config.toml
encoder_activation = "silu"
encoder_patch_size = [4, 4]
encoder_widths = [48, 96, 192]
fusion_encoder_layers = 8
fusion_encoder_head_dim = 32
optimizer = "muon"
steps = 7200
Rows from block 4 of the fusion encoder of a small model that answers yes/no questions on an image's attributes, named by matrix and row number. Rows with one number within an expert belong to one neuron, the router's apart. Each number is 500 + 50 x the weight over its row's rms, rounded and kept within 0 to 999. All counts start at 0. Numbers have three digits each. After the name is the row's rms in percent of the matrix's.
After each expert's rows are labels from the 100 texts, of 14976, where the router gives the expert most weight on average: "tokens" is the input token at the peak. Only what is clearly more common there than usual is listed. The data: aerial photos of the United States (SatlasPretrain).
# router: slot weights (fusion_encoder.blocks.4.mlp.router.weight, 32x256, trained with AdamW), inputs 0-85
# gate: expert gate (fusion_encoder.blocks.4.mlp.gate, 16x128x256), inputs 0-85
# up: expert up (fusion_encoder.blocks.4.mlp.up, 16x128x256), inputs 0-85
# down: expert down (fusion_encoder.blocks.4.mlp.down, 16x256x128, transposed), outputs 0-85

# expert 3
router.6 086:499546437497580496573564496503475525425433522491487579423417477472614507477457527451528559451551499452491477540497389547547484614402487533488561493538484475586513424446519452587558523492544487502567466417475496419503487477430606489556516475596538594414499554
router.7 089:589419537485489579472482457508514505461433416459413440550440469512553501541432483436499478508537515410566461546481487546529516615528398540530531491532536461567449539552485491396530486512534452522527536458475537380453539582422620480485521519479519482447512509
gate.1 109:524539501472434460468471448555469483507533646442441478466456620527530530552508549467471591539543418568536471550530531489511506471446465523565504554506527528450508486487348500396503501480536519545480576438551424494523427444507508437515460544594485465578526562
up.1 086:537447511462582484523532522442534530479478388608526512453528488449488483360493495525558518353448600500369486498509447467498516451566582487437520483516493501540507483519573500486525531520413460457516509506492563528469500481533508565507506457495578500502447454
down.1 091:579497530509547541442564455451450590451416523523443452513486525516520583444524488521563575450535577506449573476533460456500480438537551475489397543574546481464508494548557512496488485512474515457548543389487461487559405456507501547438485458485533482534507423
gate.2 082:478516563450483447419592599502544523526521531575428508573538398466467462488476437499591412463492575492476531353527484636566461491547520528520534559497490578438510467504525458501559471509475554528510451419573561499575480457431507551566455462525557566546511448
up.2 103:359484487447550544428503489475543524534513524578393521483506533497445413584511505563410469513431461582430407470411549535534503546383553546446375412526457456650538578471499528468465435447540491553449521475558512560533534480547512550451518526440568480599530490
down.2 111:413436478469605531494507483481542595514531556531451525547483524457442480554526468509473459515489483540437418487485546498523516512393487537386355452548530525572555537502464493509484412463523456507491497430565580561551474466503462545517545494378641483613509501
tokens: "crop field"; "river"

# expert 6
router.12 088:455506410483480523565512548409506537479473456509503421526526450524478562526408460558460523500421538531508545492455511449447536640480472487414473439482424533515451461496568518490496533498501556462539484531569466529443581441445454493465529492598518500487446561
router.13 094:559451350491499521576533582497508513478426453522525602550500426529475451488528558525455533502445527427456537509545534448497440614476417473422491432493431443488485470434486483487527500528510519552395412537559569533396529586522490446566525436625460550533492489
gate.0 055:529493488474562484542507473553457493535514502525518406534479508522455595462515393453546445497502621562464462558450507443555509458534576520442451456422579453498534525482508565434476541482494464516387456431486551548524519427541477524559494483484384483504461483
up.0 059:511521453480522350496572548417510493511455426557482452552490521486452461575534629538537484518452512442419515463490453508446517552408431589450406562519403462661498464504521568514508469586515476520530558460435583483559530525535590506525517524508538512468469450
down.0 061:475448486448561391536643551461537504538472411557489516481464513446474475524548574505499497522472514509423475538464508436464493540422489531425357453487443535545474454512498566432453545596522452535502580496348526464506557564572523515466519437544623479461460421
gate.1 110:437520522553464559476478402495558499500580599516492480458524597553541548608537540554386505463496501583501500450491572400501518446495489549473460434508572557464514521539468533508389448478524510520454517436448393497520534418452427473432485464452460417499588410
up.1 128:536511623517572417447495502418477503460438524482511561556485565386544494490567583556511520460482554474574601442467437483328482485561531552474543506505547488450486461540518501485564542499473463530510591474320512547496607536519413515500434467587519429429480527
down.1 142:541497592520521463465472527423472419508429508483496554489540574356481555494577587523523535446493504524534646497511474476396467458500524516479559468457477463401497505528517549487567485470527445549530523423409512535498539526562474482506428549613477502388511500
tokens: "road"; "railway"

# expert 0
router.0 082:511507448532537507573521547466491441483538517511476546558572467510516487482504557478464517495447463601484576448499515463457488485422518516447477499464526454470543491474547554458570411407477569548484531446442516535519499518484464522497494436622553520421443526
router.1 092:512580391542489473579508469496437496438505527592624526524568496486428546432526539529505446465421525491476486500505477468551466523495377488513515449507490504516460458502479487470507443406516526526453542531473593572461589484417542530478496417558612518514528464
gate.0 021:525556581462527526521523498512403532497522477466598509499574420484538448427412436548596506529482531518453590479499420442438501437507550473553612448475449536378479524505471516519489533527522489534469497517486510519471500455417440535507489428525569529512568459
up.0 017:513455506417450472444492444429503355444573474525556481468455547541409520597566490573551589452484515503493448403580505558503488584510424522463501469524535479604512418543509484439544500491460537552454521469488529533457546445525586406481453550475554424474519576
down.0 019:537408501534528481516428457424552505531480502505543495496462603489474494562590500458511500482472485463556433479572558574492455544556463519485456529575560480551494377521494475443582570431417483527536474482417509470468563552548563456449485577491509414430556578
gate.1 109:540520475558510519408457496463498429519486461539388476472554516478563484564619457554443500475504480499526519430329513458474496479524534575593526418547497522428495452530507506552553539461509476516482496436471411509561477527481561479534440513432532530456622442
up.1 114:492483517499528509463516424438534581391501598453546547463513563476540517519545457551490394479571542497474558477538493489506551425528429471559539475564535501403535558517524511444575531554480566465469489515510484498518448556447413447541461481516487533430550565
down.1 118:511511537517462494486559428434498453393541516486543520460542535484540560456515464563490465392621528489425548441603516513543575420547519395543544456551505466467492530568560488457624433479469558486498517521524523560524402526510520480495462531456515585511617583
tokens: "road"

# expert 9
router.18 112:420448495475498528397594472484458451565513499493464474475567493424532523446535475468534487504469461485402383551480585531510482492611572485505485559448462571467559560520509495502547391523486523472536471527497495533548433509545527515507451529434542441608542489
router.19 114:512576540539457529483493422464426391463524595489472389541495461477576552501467507501549508536478469483447450518490582453517501540607549515553532558471439546512462539615436441481467480517479430465593508509438470475575438449500601489546484465473537443582576533
gate.2 014:489542486609434496521465464559493418446530511471573481507496473593543491527422552427482519482517508538487554570546450498435537430577489497512619505549432545665464512590507518436420509481509510538467460573506442477412501451495603467444491451433425481537475536
up.2 012:525446488448485502511546508532549542560464410616482510568534521476459482500578467531469454490527534515371406492458525468613462609444545390423424407507538427478499541456614480533521547522480555430528496463563591509600459530456417479605492523441520558464473540
down.2 011:514489476513529464511543464523477434538509457596545512530434442475521541643525473584459440523509564461333446564527488506555486583490571362414503461480521443562524564544549490471474558455574431540544488518499530478552467495479510520467518481430470499563395584
gate.3 106:481566554556494462541531542464522500496455554491509523469386464553597503616496469476420452536567491445502517519469575527535460499479478488593596552498589426433483551496532509445470564552559523592539567550454493480544512450526527510429503516527440547488454546
up.3 144:487538509554533465451545438433541450504484567442496562460394501568557568601533532481422507523534476485514543513509581489514440495488484512547576549476595440389476515499473537448505524506555455564533606534393440458648482520537513518406506487601420470493497550
down.3 119:462528474547544474485520541470495403524500485497485477413436484532539517594507466510403493550539494494489507566556593464461478498507542512483547495479578462380476478473473483442496534522522450514512597501471458487610469501583527513387485516554451478523560550
tokens: "river"; "railway"

# expert 8
router.16 106:454444517509462439398499476477498495558442536518381515545395560457516482530501489461538424585542509589515487421450472483458530543521540448559540613483449493465520513553479526467493547587474501586513516382459404424543442468449559479551537508386463475549595471
router.17 089:470474450578471512520503485488486523547545594522464482470408577541426587526522456424520433513567556546584552582476507558522499551494516505500586526523459448509574482448493461538464606511547475403612432531455481408574428444571555459513525494414559543535565545
gate.0 263:587487547520608472535341494508554521570539540514488544473469555454469440544472427459516378498480551484549451505553523569445541409519542512485509453437572342521534449575448537481458491480484475563528567470408508573494596528494461496458450504407543563552542483
up.0 266:508504537513502486498524468542495558462519445447500515519487544466465576508431522583555514401431460525484505575525443483456548472584475491452382500603523472517458425545545468539581459446470477506492523448466520557574494546508425485555408545528603505454517603
down.0 223:522472463518530483521381475499541409594513632475540533479450467520518500516519425436498513545535575526499432504495557570454531481504566527520534547380509423464519515485463525415470512452555532496550490463476410522495617490497585449450499486361437493525496415
gate.1 106:564447460444574498548430602446485523461466456475471503421453466448524490579506432459507515538499496532456498478493550477553490358570511497482568574553699500567485515451557404470475512638431538519548512472433520502498589450489503478436514477429617515502462495
up.1 106:619551511480543554464502528468414482483436494536504476443511447452628470450500414424542561531508493561463476418479524467522468418571551473542562571439614580365481508474512477439516490643488458476548493451497508480525534445526553542512514469495526513464436466
down.1 140:519542564528441485496565537520448501509460546516498473502475434492500420561434414442492464572606545551406498535469470536553460605405512433490522472417487411420471553442528533547506533520579505478502466477528470437504441520487537505494503506586507585436519513
tokens: "crop field"

# expert 2
router.4 088:615526408532572502537456548454422504494470404543618491462436441514603468522454586416515561487455551421491478516447504455489506555472378453427552514481472481501470452410455454557588489487512486486497494492439465553444543475433421460549574518556530492446468544
router.5 080:517530443551474534566579427535447580405482479459460523479524546583575449546475514535534538505535563412517517473522564488502479586429538405533534501492506470461457369542556574529528557522458482546592573492459482438490502589548498447484525448642461577433489512
gate.0 180:554566521519551505556464515427433534455480515473446525439457521472466407540476390533529488495561537414466474508506482473591509452538447514395436470524530451375476480506581516611562470436528440571510553432487530584486459564575481501532488569522579515516566480
up.0 174:561544537532526537544448487447446502448538512433459540420400514463539396525540385543519492483560520439519485486563512523597497464562505439431470514508594437464460453559587548549523484479553462512537561489484503532497458540524503501519514593521542529496582521
down.0 129:474474557504530477447548481476514524552599479541544494555461536474476510442485491514472432441534446519460516459508494578483486559608515461537335555519500505594559483490468566516521609428393475475542451517484467518481470513491509529507512523346513531539525541
gate.1 125:491476540547548562510474441501401461547561615517431447581483506461511561443502427489516485524469447462498488529580507477535482595549520467499408529417562461488544472517490466483521445403574497546482533479466536626468572397503511460497438502483576525480467498
up.1 138:530510498553383582572469457496433488465498551452462454549446523494522545524473471393605624541538451526585552445511462430548397548513400461659599536513529498565458485464545491499519569574471565510562458570466522445399453464479560452513544537554425599493406498
down.1 145:470545511570411500553558543495480410509510473505491415496454495548525599587479543477520585486561467599567538467527498378502438515533425456610520507543489516622475501413531514476466545552453542523531516611468486466463475486543584471546497533518404552437460573
tokens: "park"

# expert 13
router.26 086:488457498450484522593495558463446528528463491547581593506545507437422494530500473554508555495513494446555534542477505428510548517415475461418433387444461458536475466503460488428612457448524385567500448524488559518434609478568454517563521441623503555451498473
router.27 096:579517453519490450600509500392495508420557480576597510526527464476486532489479458485467495498478588416442450467477472466450480511540496508423468492475456427510550462438483536548534459532524383543474492508483524477435582614448456473488527509585594513416487499
gate.0 102:556453478447482535450611443509514550530538672474599457536500452515542465459557487536476419453479461431542508520485572525513408457587424418486476504533587594450537424451476485504526473470443469518515475461485438603397495524388512446509462447473425495491573575
up.0 136:564549505484405441544527553420459477447506447453552542521508487409439382435494485533466510458497492423543508431452478541469483471607536523416516531516550505352436408517524475579509486503414485558519485514485480578500530624445485536543453439643530520520554573
down.0 131:558535593464456449468535582509421478487440407462494495584512494373492392426518486489489492534517476465507470447413416519492442506573532509499528533467469523398453425486549456545539509479465527564562443524501429526446433563423533551487444466609515490462492555
gate.1 140:454510492550466534536473395471495575472501592413497443494567501465595526497416428579459460580516444507470531541563519558409493545474475504587491546551499448394530459526525508534580469490534532549479511483529503470542504473464455471544442519488455596422565487
up.1 126:483489480485449505468387533543553442515566533499510481466508569456511409540511448442534463488484429547464514583492510519527514445594563533487468409535498423505563501555500558513509453433517544533510521528441367574478627506545511493474464545504551542482577405
down.1 113:427462505545429511481489545528499390458547415446516479511525498459540466605613419478551475529526431451456559493495562488480506472459564533520471462532440432645606527512480531432388418436530579583535487536483457540469502573535576510516496501436529607514568534
tokens: "road"

# expert 11
router.22 172:520547521507416530442505481545473423494578564473541496560555526497507586448526453460573509483533404523378497478531546447595495426569474434553557571532586503381438578493508558530490532528513569489561396491494531497583425457496513438528442521434471401507512552
router.23 141:524475494521508525462569467534439483514468651507515442557509512558529593423578460459583449503533451476389521513567578459567495452599538537478551566493594555378488538463520456462479482483475496482488427482529467527534456443465454447554477468411456453466487532
gate.0 056:495423453471572504485523487590446493564488397570424510510555487463487532434481525461573415522457466534476502524515527543459471503455635507449501470402593532497470596473450468467554517589460534475510447498534545475601487542508386465480489474450497408452524495
up.0 060:582508495466484523496460539507487489488456394476513495594508558434497457413536441525486476418554529445523490477424525466493447520520438429487512417500499468495459406446592507624554517544497428472422470439494582577429529564573552545588509484344537532555457549
down.0 076:492413482539575501464516501518539566459505495502540585497534399605478523428552521479569505508504446493382468552545512549467496515589517565470500597436557503446487578488498504578523472593495593517474539486601516448576446571553432463484508497610482424467441486
gate.4 087:458512559524535564459503433551498570478448465496415413535519547452576493536495484511484480528516412505590504541491540563516443532538472522482445480515446536609495482518486507557522483560453420411516547480509417488553511536560479442567498525433394518479511528
up.4 079:443510474434456447529434467488461507505519428487545468551537543565534510475478552457555565502465501540476455529555581403454482581527440493529526513488468512559521525537509523436450441462467466494554538527487492537448613498488504553434500487562586530480498573
down.4 102:529531474481510489528478533458468485560539456507551572488533461470462495499553563512465415430529533490618502521426455498508565468477540421500489425534526467497507485547475495525461525509498481532457583439457491527469472447444410393465536501583498542593471395
tokens: "river"