A small model that answers yes/no questions on an image's attributes, trained from scratch.
Model: 19.6M parameters, encoder arch coatnet, encoder norm layernorm, encoder activation silu, encoder patch size [4, 4], encoder widths [48, 96, 192], fusion encoder width 256, fusion encoder layers 8, fusion encoder moe soft, fusion encoder num experts 16.
Data: trained on aerial photos of the United States (SatlasPretrain), 203450 training examples, 2.3 epochs.
Rows from block 5 of the fusion encoder of a small model that answers yes/no questions on an image's attributes, named by matrix and row number. Rows with one number within an expert belong to one neuron, the router's apart. Each number is 500 + 50 x the weight over its row's rms, rounded and kept within 0 to 999. All counts start at 0. Numbers have three digits each. After the name is the row's rms in percent of the matrix's.
Before each expert's rows are labels from the 100 texts, of 14976, where the router gives the expert most weight on average: "fires on" is the input token at the peak. Only what is clearly more common there than usual is listed. The data: aerial photos of the United States (SatlasPretrain). In brackets: how many of the 100, against the usual share in percent.
# router: slot weights (fusion_encoder.blocks.5.mlp.router.weight, 32x256, trained with AdamW), inputs 0-63
# gate: expert gate (fusion_encoder.blocks.5.mlp.gate, 16x128x256), inputs 0-63
# up: expert up (fusion_encoder.blocks.5.mlp.up, 16x128x256), inputs 0-63
# down: expert down (fusion_encoder.blocks.5.mlp.down, 16x256x128, transposed), outputs 0-63

# expert 7
fires on: "crop field" (51 vs 17.4); "river" (29 vs 7)
router.14 084:447513580547492508437494456476508509501502480538467415494434482586584517488547516487516484528555509572537521554412449546419502622485497515549569488389501489544440490462471471524429590562484509
router.15 075:535593602574520531492496456514543427438468547450506433410430495485569469539443435518508493526531507598465592508490487607423458580424525467540501524527464499554468468537508480528576636493569512
gate.0 011:469448550513505463461530434454488538530549557488432438541456520535455625435511346514419507629555429450448460535605508573508436585448497530466452400455494526493511493478502491478454463516473468
up.0 017:487550485487548514461484493484508493501465560490488558513500540462531545434514566479596517420484462542499479456473476513452527409675587506562558539505525536522448576547479519482569570469472539
down.0 019:463564517573495485479490489526486510480549533520461523504525546479516548465514525515580555435517437449528506489486484490461529426606562592492446575565476547538506542510484529520486478406540509
gate.1 013:472538569593491460563536466440523548498496521478540407476508472523528505442422588552470575497634533501656536481484525451524485553475428438490549445458541485527480526455511451526453533640434543
up.1 015:576503440433441495445495546563454436505516530538489570534532522505503534557573470416509439496350435480352499549484479540447489431493564573541466556523457481421493535525465542473540491366556486
down.1 015:630478585371524545508453520493454535522493502521516498573558490433524505439585556488565402508439500479520484438575429556555460448587526454447472543464482460536450509498431527507450496439514454
gate.4 075:488573511551484399450515539511459476458517493624456430490488423499471473449499404525516479476523457530445469476439450498518506478533506422545450505545478533477485538443403604550527524511472514
up.4 096:565505549525486534597533532496453465505455406496546527546429494480503423445475523511545508441473552424565508457467464488478516525548522452495521520515528464498418422478538548533523521524473483
down.4 086:448484568582465495518517550438504486499449452575515452509468465528466462423576543504603566412507552374488490390476458458549590510531447533430505507495474516526437478425528517543501503447562500
gate.5 012:408564531471583486491555493436487506546488559496491522417585446479526424461474554455559479431520486489487468468511500599495521497495565527495504515425500546409504526532502462503441405429538536
up.5 014:543501523503603450519557513534471553492433422414520546458488489454423532477417535491511410494467566502536466582579422441517477509568446496498484548480508491618442491464483567544475585592447430
down.5 014:507541589572565540517434509501544532540466448427457479455412447436472484471458534419504463517444561449597378530518459448488553535504530525527485547427511471616488476532395575495443639494526486
gate.10 221:484478496463468428506467532530455470497540477553516553614502481503517525591500513467521429552477492497514503482500524507415443516360435516530574611418485472454549442514489474531520473445519479
up.10 209:497602523484550483499574507471443456493507406458440405517512516494472562389494458510532510512496451584468455504479497459545542568563536493500411382441504555470472597449454460525513520574422509
down.10 269:495512489429451459503538426541513519523498442519539497514486433497498538572490618473589540545472480530570503464538476448372426496501398515581626600485458507507513498541506464476462486595537482
gate.11 042:455564525484492510542582556525527466550552470517484468454468434515530520553459418509442481553539528437481498458487473451451503507461515538555474453488517510435564506524526543473479503580427525
up.11 054:553438480499490465521492544441490511501490412490618476458507454522506421467489536492501484551491575410467522519588489494515486490481442539428531488429437523516452417374488590580484540530442451
down.11 057:582502505480552471530441468446498440475482456496591446507468457559503474451494551516551468476522530480574468554468438508562491503473497385537611445381485488526479516414427562550511575560439440

# expert 10
fires on: "crop field" (97 vs 17.4)
router.20 088:504481452478528447518513521431449591476481453494481554485447486494516505541483444394596431565560511577464502436549490526448513542470478505477503478402495477518477544445514527438582536649499589
router.21 082:467388565544517465509559476510445533517539503373586536543434578488430459503496516513560500534577508399540528484527451430429521548560483567567590578582579452554474463465544407485561518502435471
gate.1 006:480533510426485492529417497486518456514569536533523501493485482552558485455458548550402585472462457559424475520537558504490383416345539541538442405442528547562543480508491469460510486581537578
up.1 007:503513523553508499457559402531458521529447403526466460512474444461473485478477459523481438434527492455489436580456429556539567613646460425489520544515467437446399489561508546488468429415528384
down.1 007:485490608471509547418557413427496517554461441481444448467474461414511499505465447526445503492545435453453442591465458587555507544621521456473431478530478447498454529608521512469467416401505405
gate.2 006:449493458522471509438463606523493503481565522595598476528471521546562506390527539527464486485499488407501542474499521553502497437430495543409505478396519479567587486534471496520406458582511520
up.2 008:485502573520533464533531393434495425491509466434433460461522486466497443518457413540507492467561363527499434515478538575501499516609528445614550468503569588538507598533484480429539504560479491
down.2 008:512575572507521544508525434402441433482553445465444477456464467470576465465467429460548469518611404540498451533425502572547436500629549491558464477476537515573502599470502457400539505538483448
gate.3 038:463440524448435471530437517543479442488554409510562497558542499542455554595519535500474526461379463469448442579551522551519485515429544515463588490459487484605516504507418455492432498538479481
up.3 042:577581439520556524501548515544503515550510521441414542440474458491488504458576430449549430477459469475601469467500546545479502424585551511531492513572473485492446473547499493472471538502564548
down.3 039:531493502595490505499529521538545524596506556522454473498508477510441483461519445493489451422417537474614488503502462548562469575458527482477482492646519438441569568482558400551423540353561490
gate.4 168:518482500440480436483500467521473470497583525409525559506488594492478543569563603482528498454471480480463480551621535566414565437534433528507480592524587448508499542653507534484415453445542484
up.4 186:491557502453469530462540482479474488474653438446554440520563537547501594486569519613528526471533548460549545476619565440501457479527424460473416452574548597569518493515537482505506446387530474
down.4 228:507525523518527464547444489527503386526386625454469569513460508478465448529485567426597436469455463568477465522444478571452475511589582505547606665427512395462483484494417545470483583501495510
gate.6 047:579523522454496532492398486465467499525533651484391535522502544535498603526592384492470456525504394483559478437461542522509432423621556416580567562514579458547537525562482563417446523519496376
up.6 053:442513543473469424482548551563442504496544378560520519568490458496426409404437581447462515513569482382494488577495417522488487597420446555466408488470445515389446462481533522575536489511482487
down.6 054:440564539459488496516493551529528562479560473583538525476463503506449407423442639470491596520586522549498540583534428469557528517336431497495429434442513549418450462480516547562549495557507503
gate.9 256:480425513454479502433514468569545522504483475530584417516538483492506491507484620562445553541488472550439527562521498447541491469434409529430503454487470485477510546453502485523474491568517502
up.9 283:500564510505561478522461541468482489509476506469433573462470531486511464530469391463527447502505498482501479483482530602503517522509586520527447539486505428603505483505496515484518482404517515
down.9 264:531476482548474543470525469506560560477528458548534478525519511572415530472536630535445513491486573466505491422549441369537493507450386462407561369529545542428452450494574517584455528585483486

# expert 8
fires on: "road" (61 vs 24.9); "river" (18 vs 7)
router.16 084:513461459535577523488548591517530554571509428482466483448590518567446438463508553537451481461456527414444469445501468538565457519414503503419467464566509511504555511550514518541481484427505429
router.17 122:598442520399573480559494560512520498576521389477500543534620468494459446494493501572485424481479465484478459479524532516503493420517408505451458525520432530481582389609525529548550475495432406
gate.0 093:490503492472463514499562518531533556503485550567494450438502472506471364543531565543457644516462454601468506482490501386512408443404468534542408521494521555464423545420495568462452418474551500
up.0 093:557433557553649413489488544528428494482472558529482560551476436460548645518466441527485381472425535534618519523503457551422577514641568470465507486449497446448529502578429463439503482433491470
down.0 090:559509496529567475427545481588460534483414534543457480563462454469527521543373561514501412530438548564577507572491404558446612464578530514470445492480467450439453526630463443406507463426469464
gate.2 067:490465514591506441481488527442595489530490531542461383514485495584539548476557464503530476527583472489499450484458431449532511499574511468556489579519511445607532548514497506517428552520512517
up.2 102:509469528516596490565495541558474487560558366541547575490491455474564465594534579474513552474549486536580509517504512466491449478574478423532494534514470479479523425518501498485548446521499462
down.2 100:521486492508601467541550535526475468591528359485521561446492473486596536578524566462487520497559480550593553524510555488512440470504505439554516522507456516522501449538473476470513500532482486
gate.3 082:490436506522451537512501459409506545463459473544525430484507502497469470475544494530572522461485518558569490511502501340479508492557422506384473490511552479458416452420449526557480596583404531
up.3 092:521433457526439592509495475437531558472456502520572471519520554566463418473584495500556471487520552472503528456494476441542493393630446502379541511566500570531445438407537501543490578628442566
down.3 079:541427514501456503511466466449560525458458492479515510603489579587497495435611465444548526443486521422533470451469501458561502401630463508450521546564543510596452458429542565557500558555429527
gate.4 087:465513566491560427466566564545462484535575587513390433499437497457442561454511403505471452537526496538568482458544511434489523548522498460574459528453609492465537549461407615486471469398475491
up.4 154:467495499455456538501552464520490570494515376563466435524500488515504542488423485511463508562495404526425529502502495491485408591297474490542431383473453566523558543478564492519503488616515530
down.4 163:450529524463472521498541470481522540522548396566485484483512535533468539499425504510423489558500407524448562478470488472481448555330438490514414359435489539548550494490582462506503476618510538
gate.5 084:506490573497415504436568498578475503532569513514550524570496539374488476533501545496486509492451461522382534482474537498516563574457436510528392519573540493431512481514477553517468509459500574
up.5 114:463465568501541417419561508498453536519498465580463480640537508452569559457459428553444445496492390528395549444476573478474425611404446529553459419460588494361507444505548553552545439484479502
down.5 103:487491568523498467383553515477512551465493494517451507587520544428520519530464453555471422522475442497385599418438598486533454554389444582555414399524546460349532464558593514567549434475518470
gate.6 063:476474538521533407411530468501516495523535507543454484553459509483519586451575432548428496491507386558552430505453574498555497535541599417583450424437626525464557559542455513456511511476451497
up.6 116:510517488480555468452520462430492530487478418513460532503498512547520544458548500507461445443576503496512468476443549588498487492539621466501454450450547510637470567513457452481473481483454473
down.6 121:532539457567520499423516488439497508459496502450479541524479497568477599467555517453429474480541484489551477532425536608513499499574607456530408474468539536596472558548479430438480484484443460

# expert 1
fires on: "railway" (50 vs 7.4); "park" (33 vs 12.6); "river" (17 vs 7)
router.2 093:519431493519543476505454523556527538463488387476459539537434438447433520592515576520427465574513605513528549485464477519478529528412471527455522431507430514612460425431522454576553531480405489
router.3 101:494491564533509490576520541615531477543462392523506516547513479554525520568507536537470530584522540433470488569427444502485459492472455575437474440567434488509460428524506452527515496460537461
gate.1 116:507521503563435537523478479606494553509518428500447449533457494574437518582474338551403427541544462616525538565477456450533524457472497429560523551500629418354523552522493539532535467495478482
up.1 145:514516509446508496473547574473427504476457606473550552490450524508566501505533390538434454489497536433493520480425574537490518456494557487473458546533438469475566534470505471503553484405575479
down.1 176:500480510424521455504540554433418498477426626527472505481478519482504427486504407555492467458485544424519505522499559518587542434507511485432464501479502451419495502476518474559563479328607453
gate.2 162:522533431508389563515450521445451461491525616477469544432553530469539469549500391480494545545545539397478513468501509508678531463532460505484528565523530531512486532550609546477530433449616518
up.2 146:484484433531490550496529500482492573443510580572471484473492442507519491548533401593408580512520526510461485510425569441662486527515481416528487528548545544529506495479581583546525452459559462
down.2 131:495447562546508544444522551511495644479470596519516495498478492517476437548485477606411433475512570472504519491488533508621544508646443482552434593575540508511509471457496517505536484445510483
gate.3 105:514544511507470504480479490451510574495519445493501472476449511512388432437503411477436498481554457441505519527490536554529384464490582462494459486574603444476497509531472603452471541577532468
up.3 111:460461496433454548482497519452471529481515607530475444463543477473455489537511459528422513525419434575473446490524516468476464489501539469529512496455554409375512564475581558487473460641505537
down.3 123:484489505448447554515553502510474563472528587526490392450453441497497490543537455550410540514443458534483489535538491452519428433429543460501509452499535441428510492397586477519521509625496545
gate.4 101:555548543565509406551491468564479572491452367496543463521527434588640550518457512493489524490519440617504545579399456402438455531524437530587492506536531570472450517499493518491430474555538490
up.4 103:521514514524464426554444488549492551519553354452567430553492430569512504547470631421512547591593448514471472526541484476502415607430392493515525510466530552549493574524545459524458507580552534
down.4 100:515522505533472483547484475535487585519562421474558430529487492613527575557445607408519516566547479517540498536558515475529484590467426448545422434498493503559520543539546481497426543572535523
gate.5 131:450494457520547459470546464460534524554495513531463585629436532517493454565531549533585463558467493480549476415564470551439533521529527451497445543495468447365523515496405554482508486428511505
up.5 139:551513491571469534492467453530513455438448534445489468500526514531529531367430571525499594396484451490444545535528443425482513493535446547495598493525599563432420395494537512578533491515482502
down.5 162:527488559517478556533480479487523481486432525488522443464525526515493467366417573497473573371460466486449520565553488442540478445530481519441548396529593467383436401461563567574460462507479509
gate.6 074:489514532541485484555523494465445410523560526568550500517586548449494488440489476490592598425606529493512418554553548424484564463500482507420434451508530542452468487492440510481471439499504514
up.6 096:454383482508543557522527503483502511537538553574566481503569540436520409517557492490566569491561536539427422498481546415562553493377447547409461476508465503421539497444497512465550469509497545
down.6 099:477396464462540565549524448468531610535487597515587477448553517468493474515518487472551586486518513548501438511431520454558551496414444523423387458515482584402566542486546517468562462580501560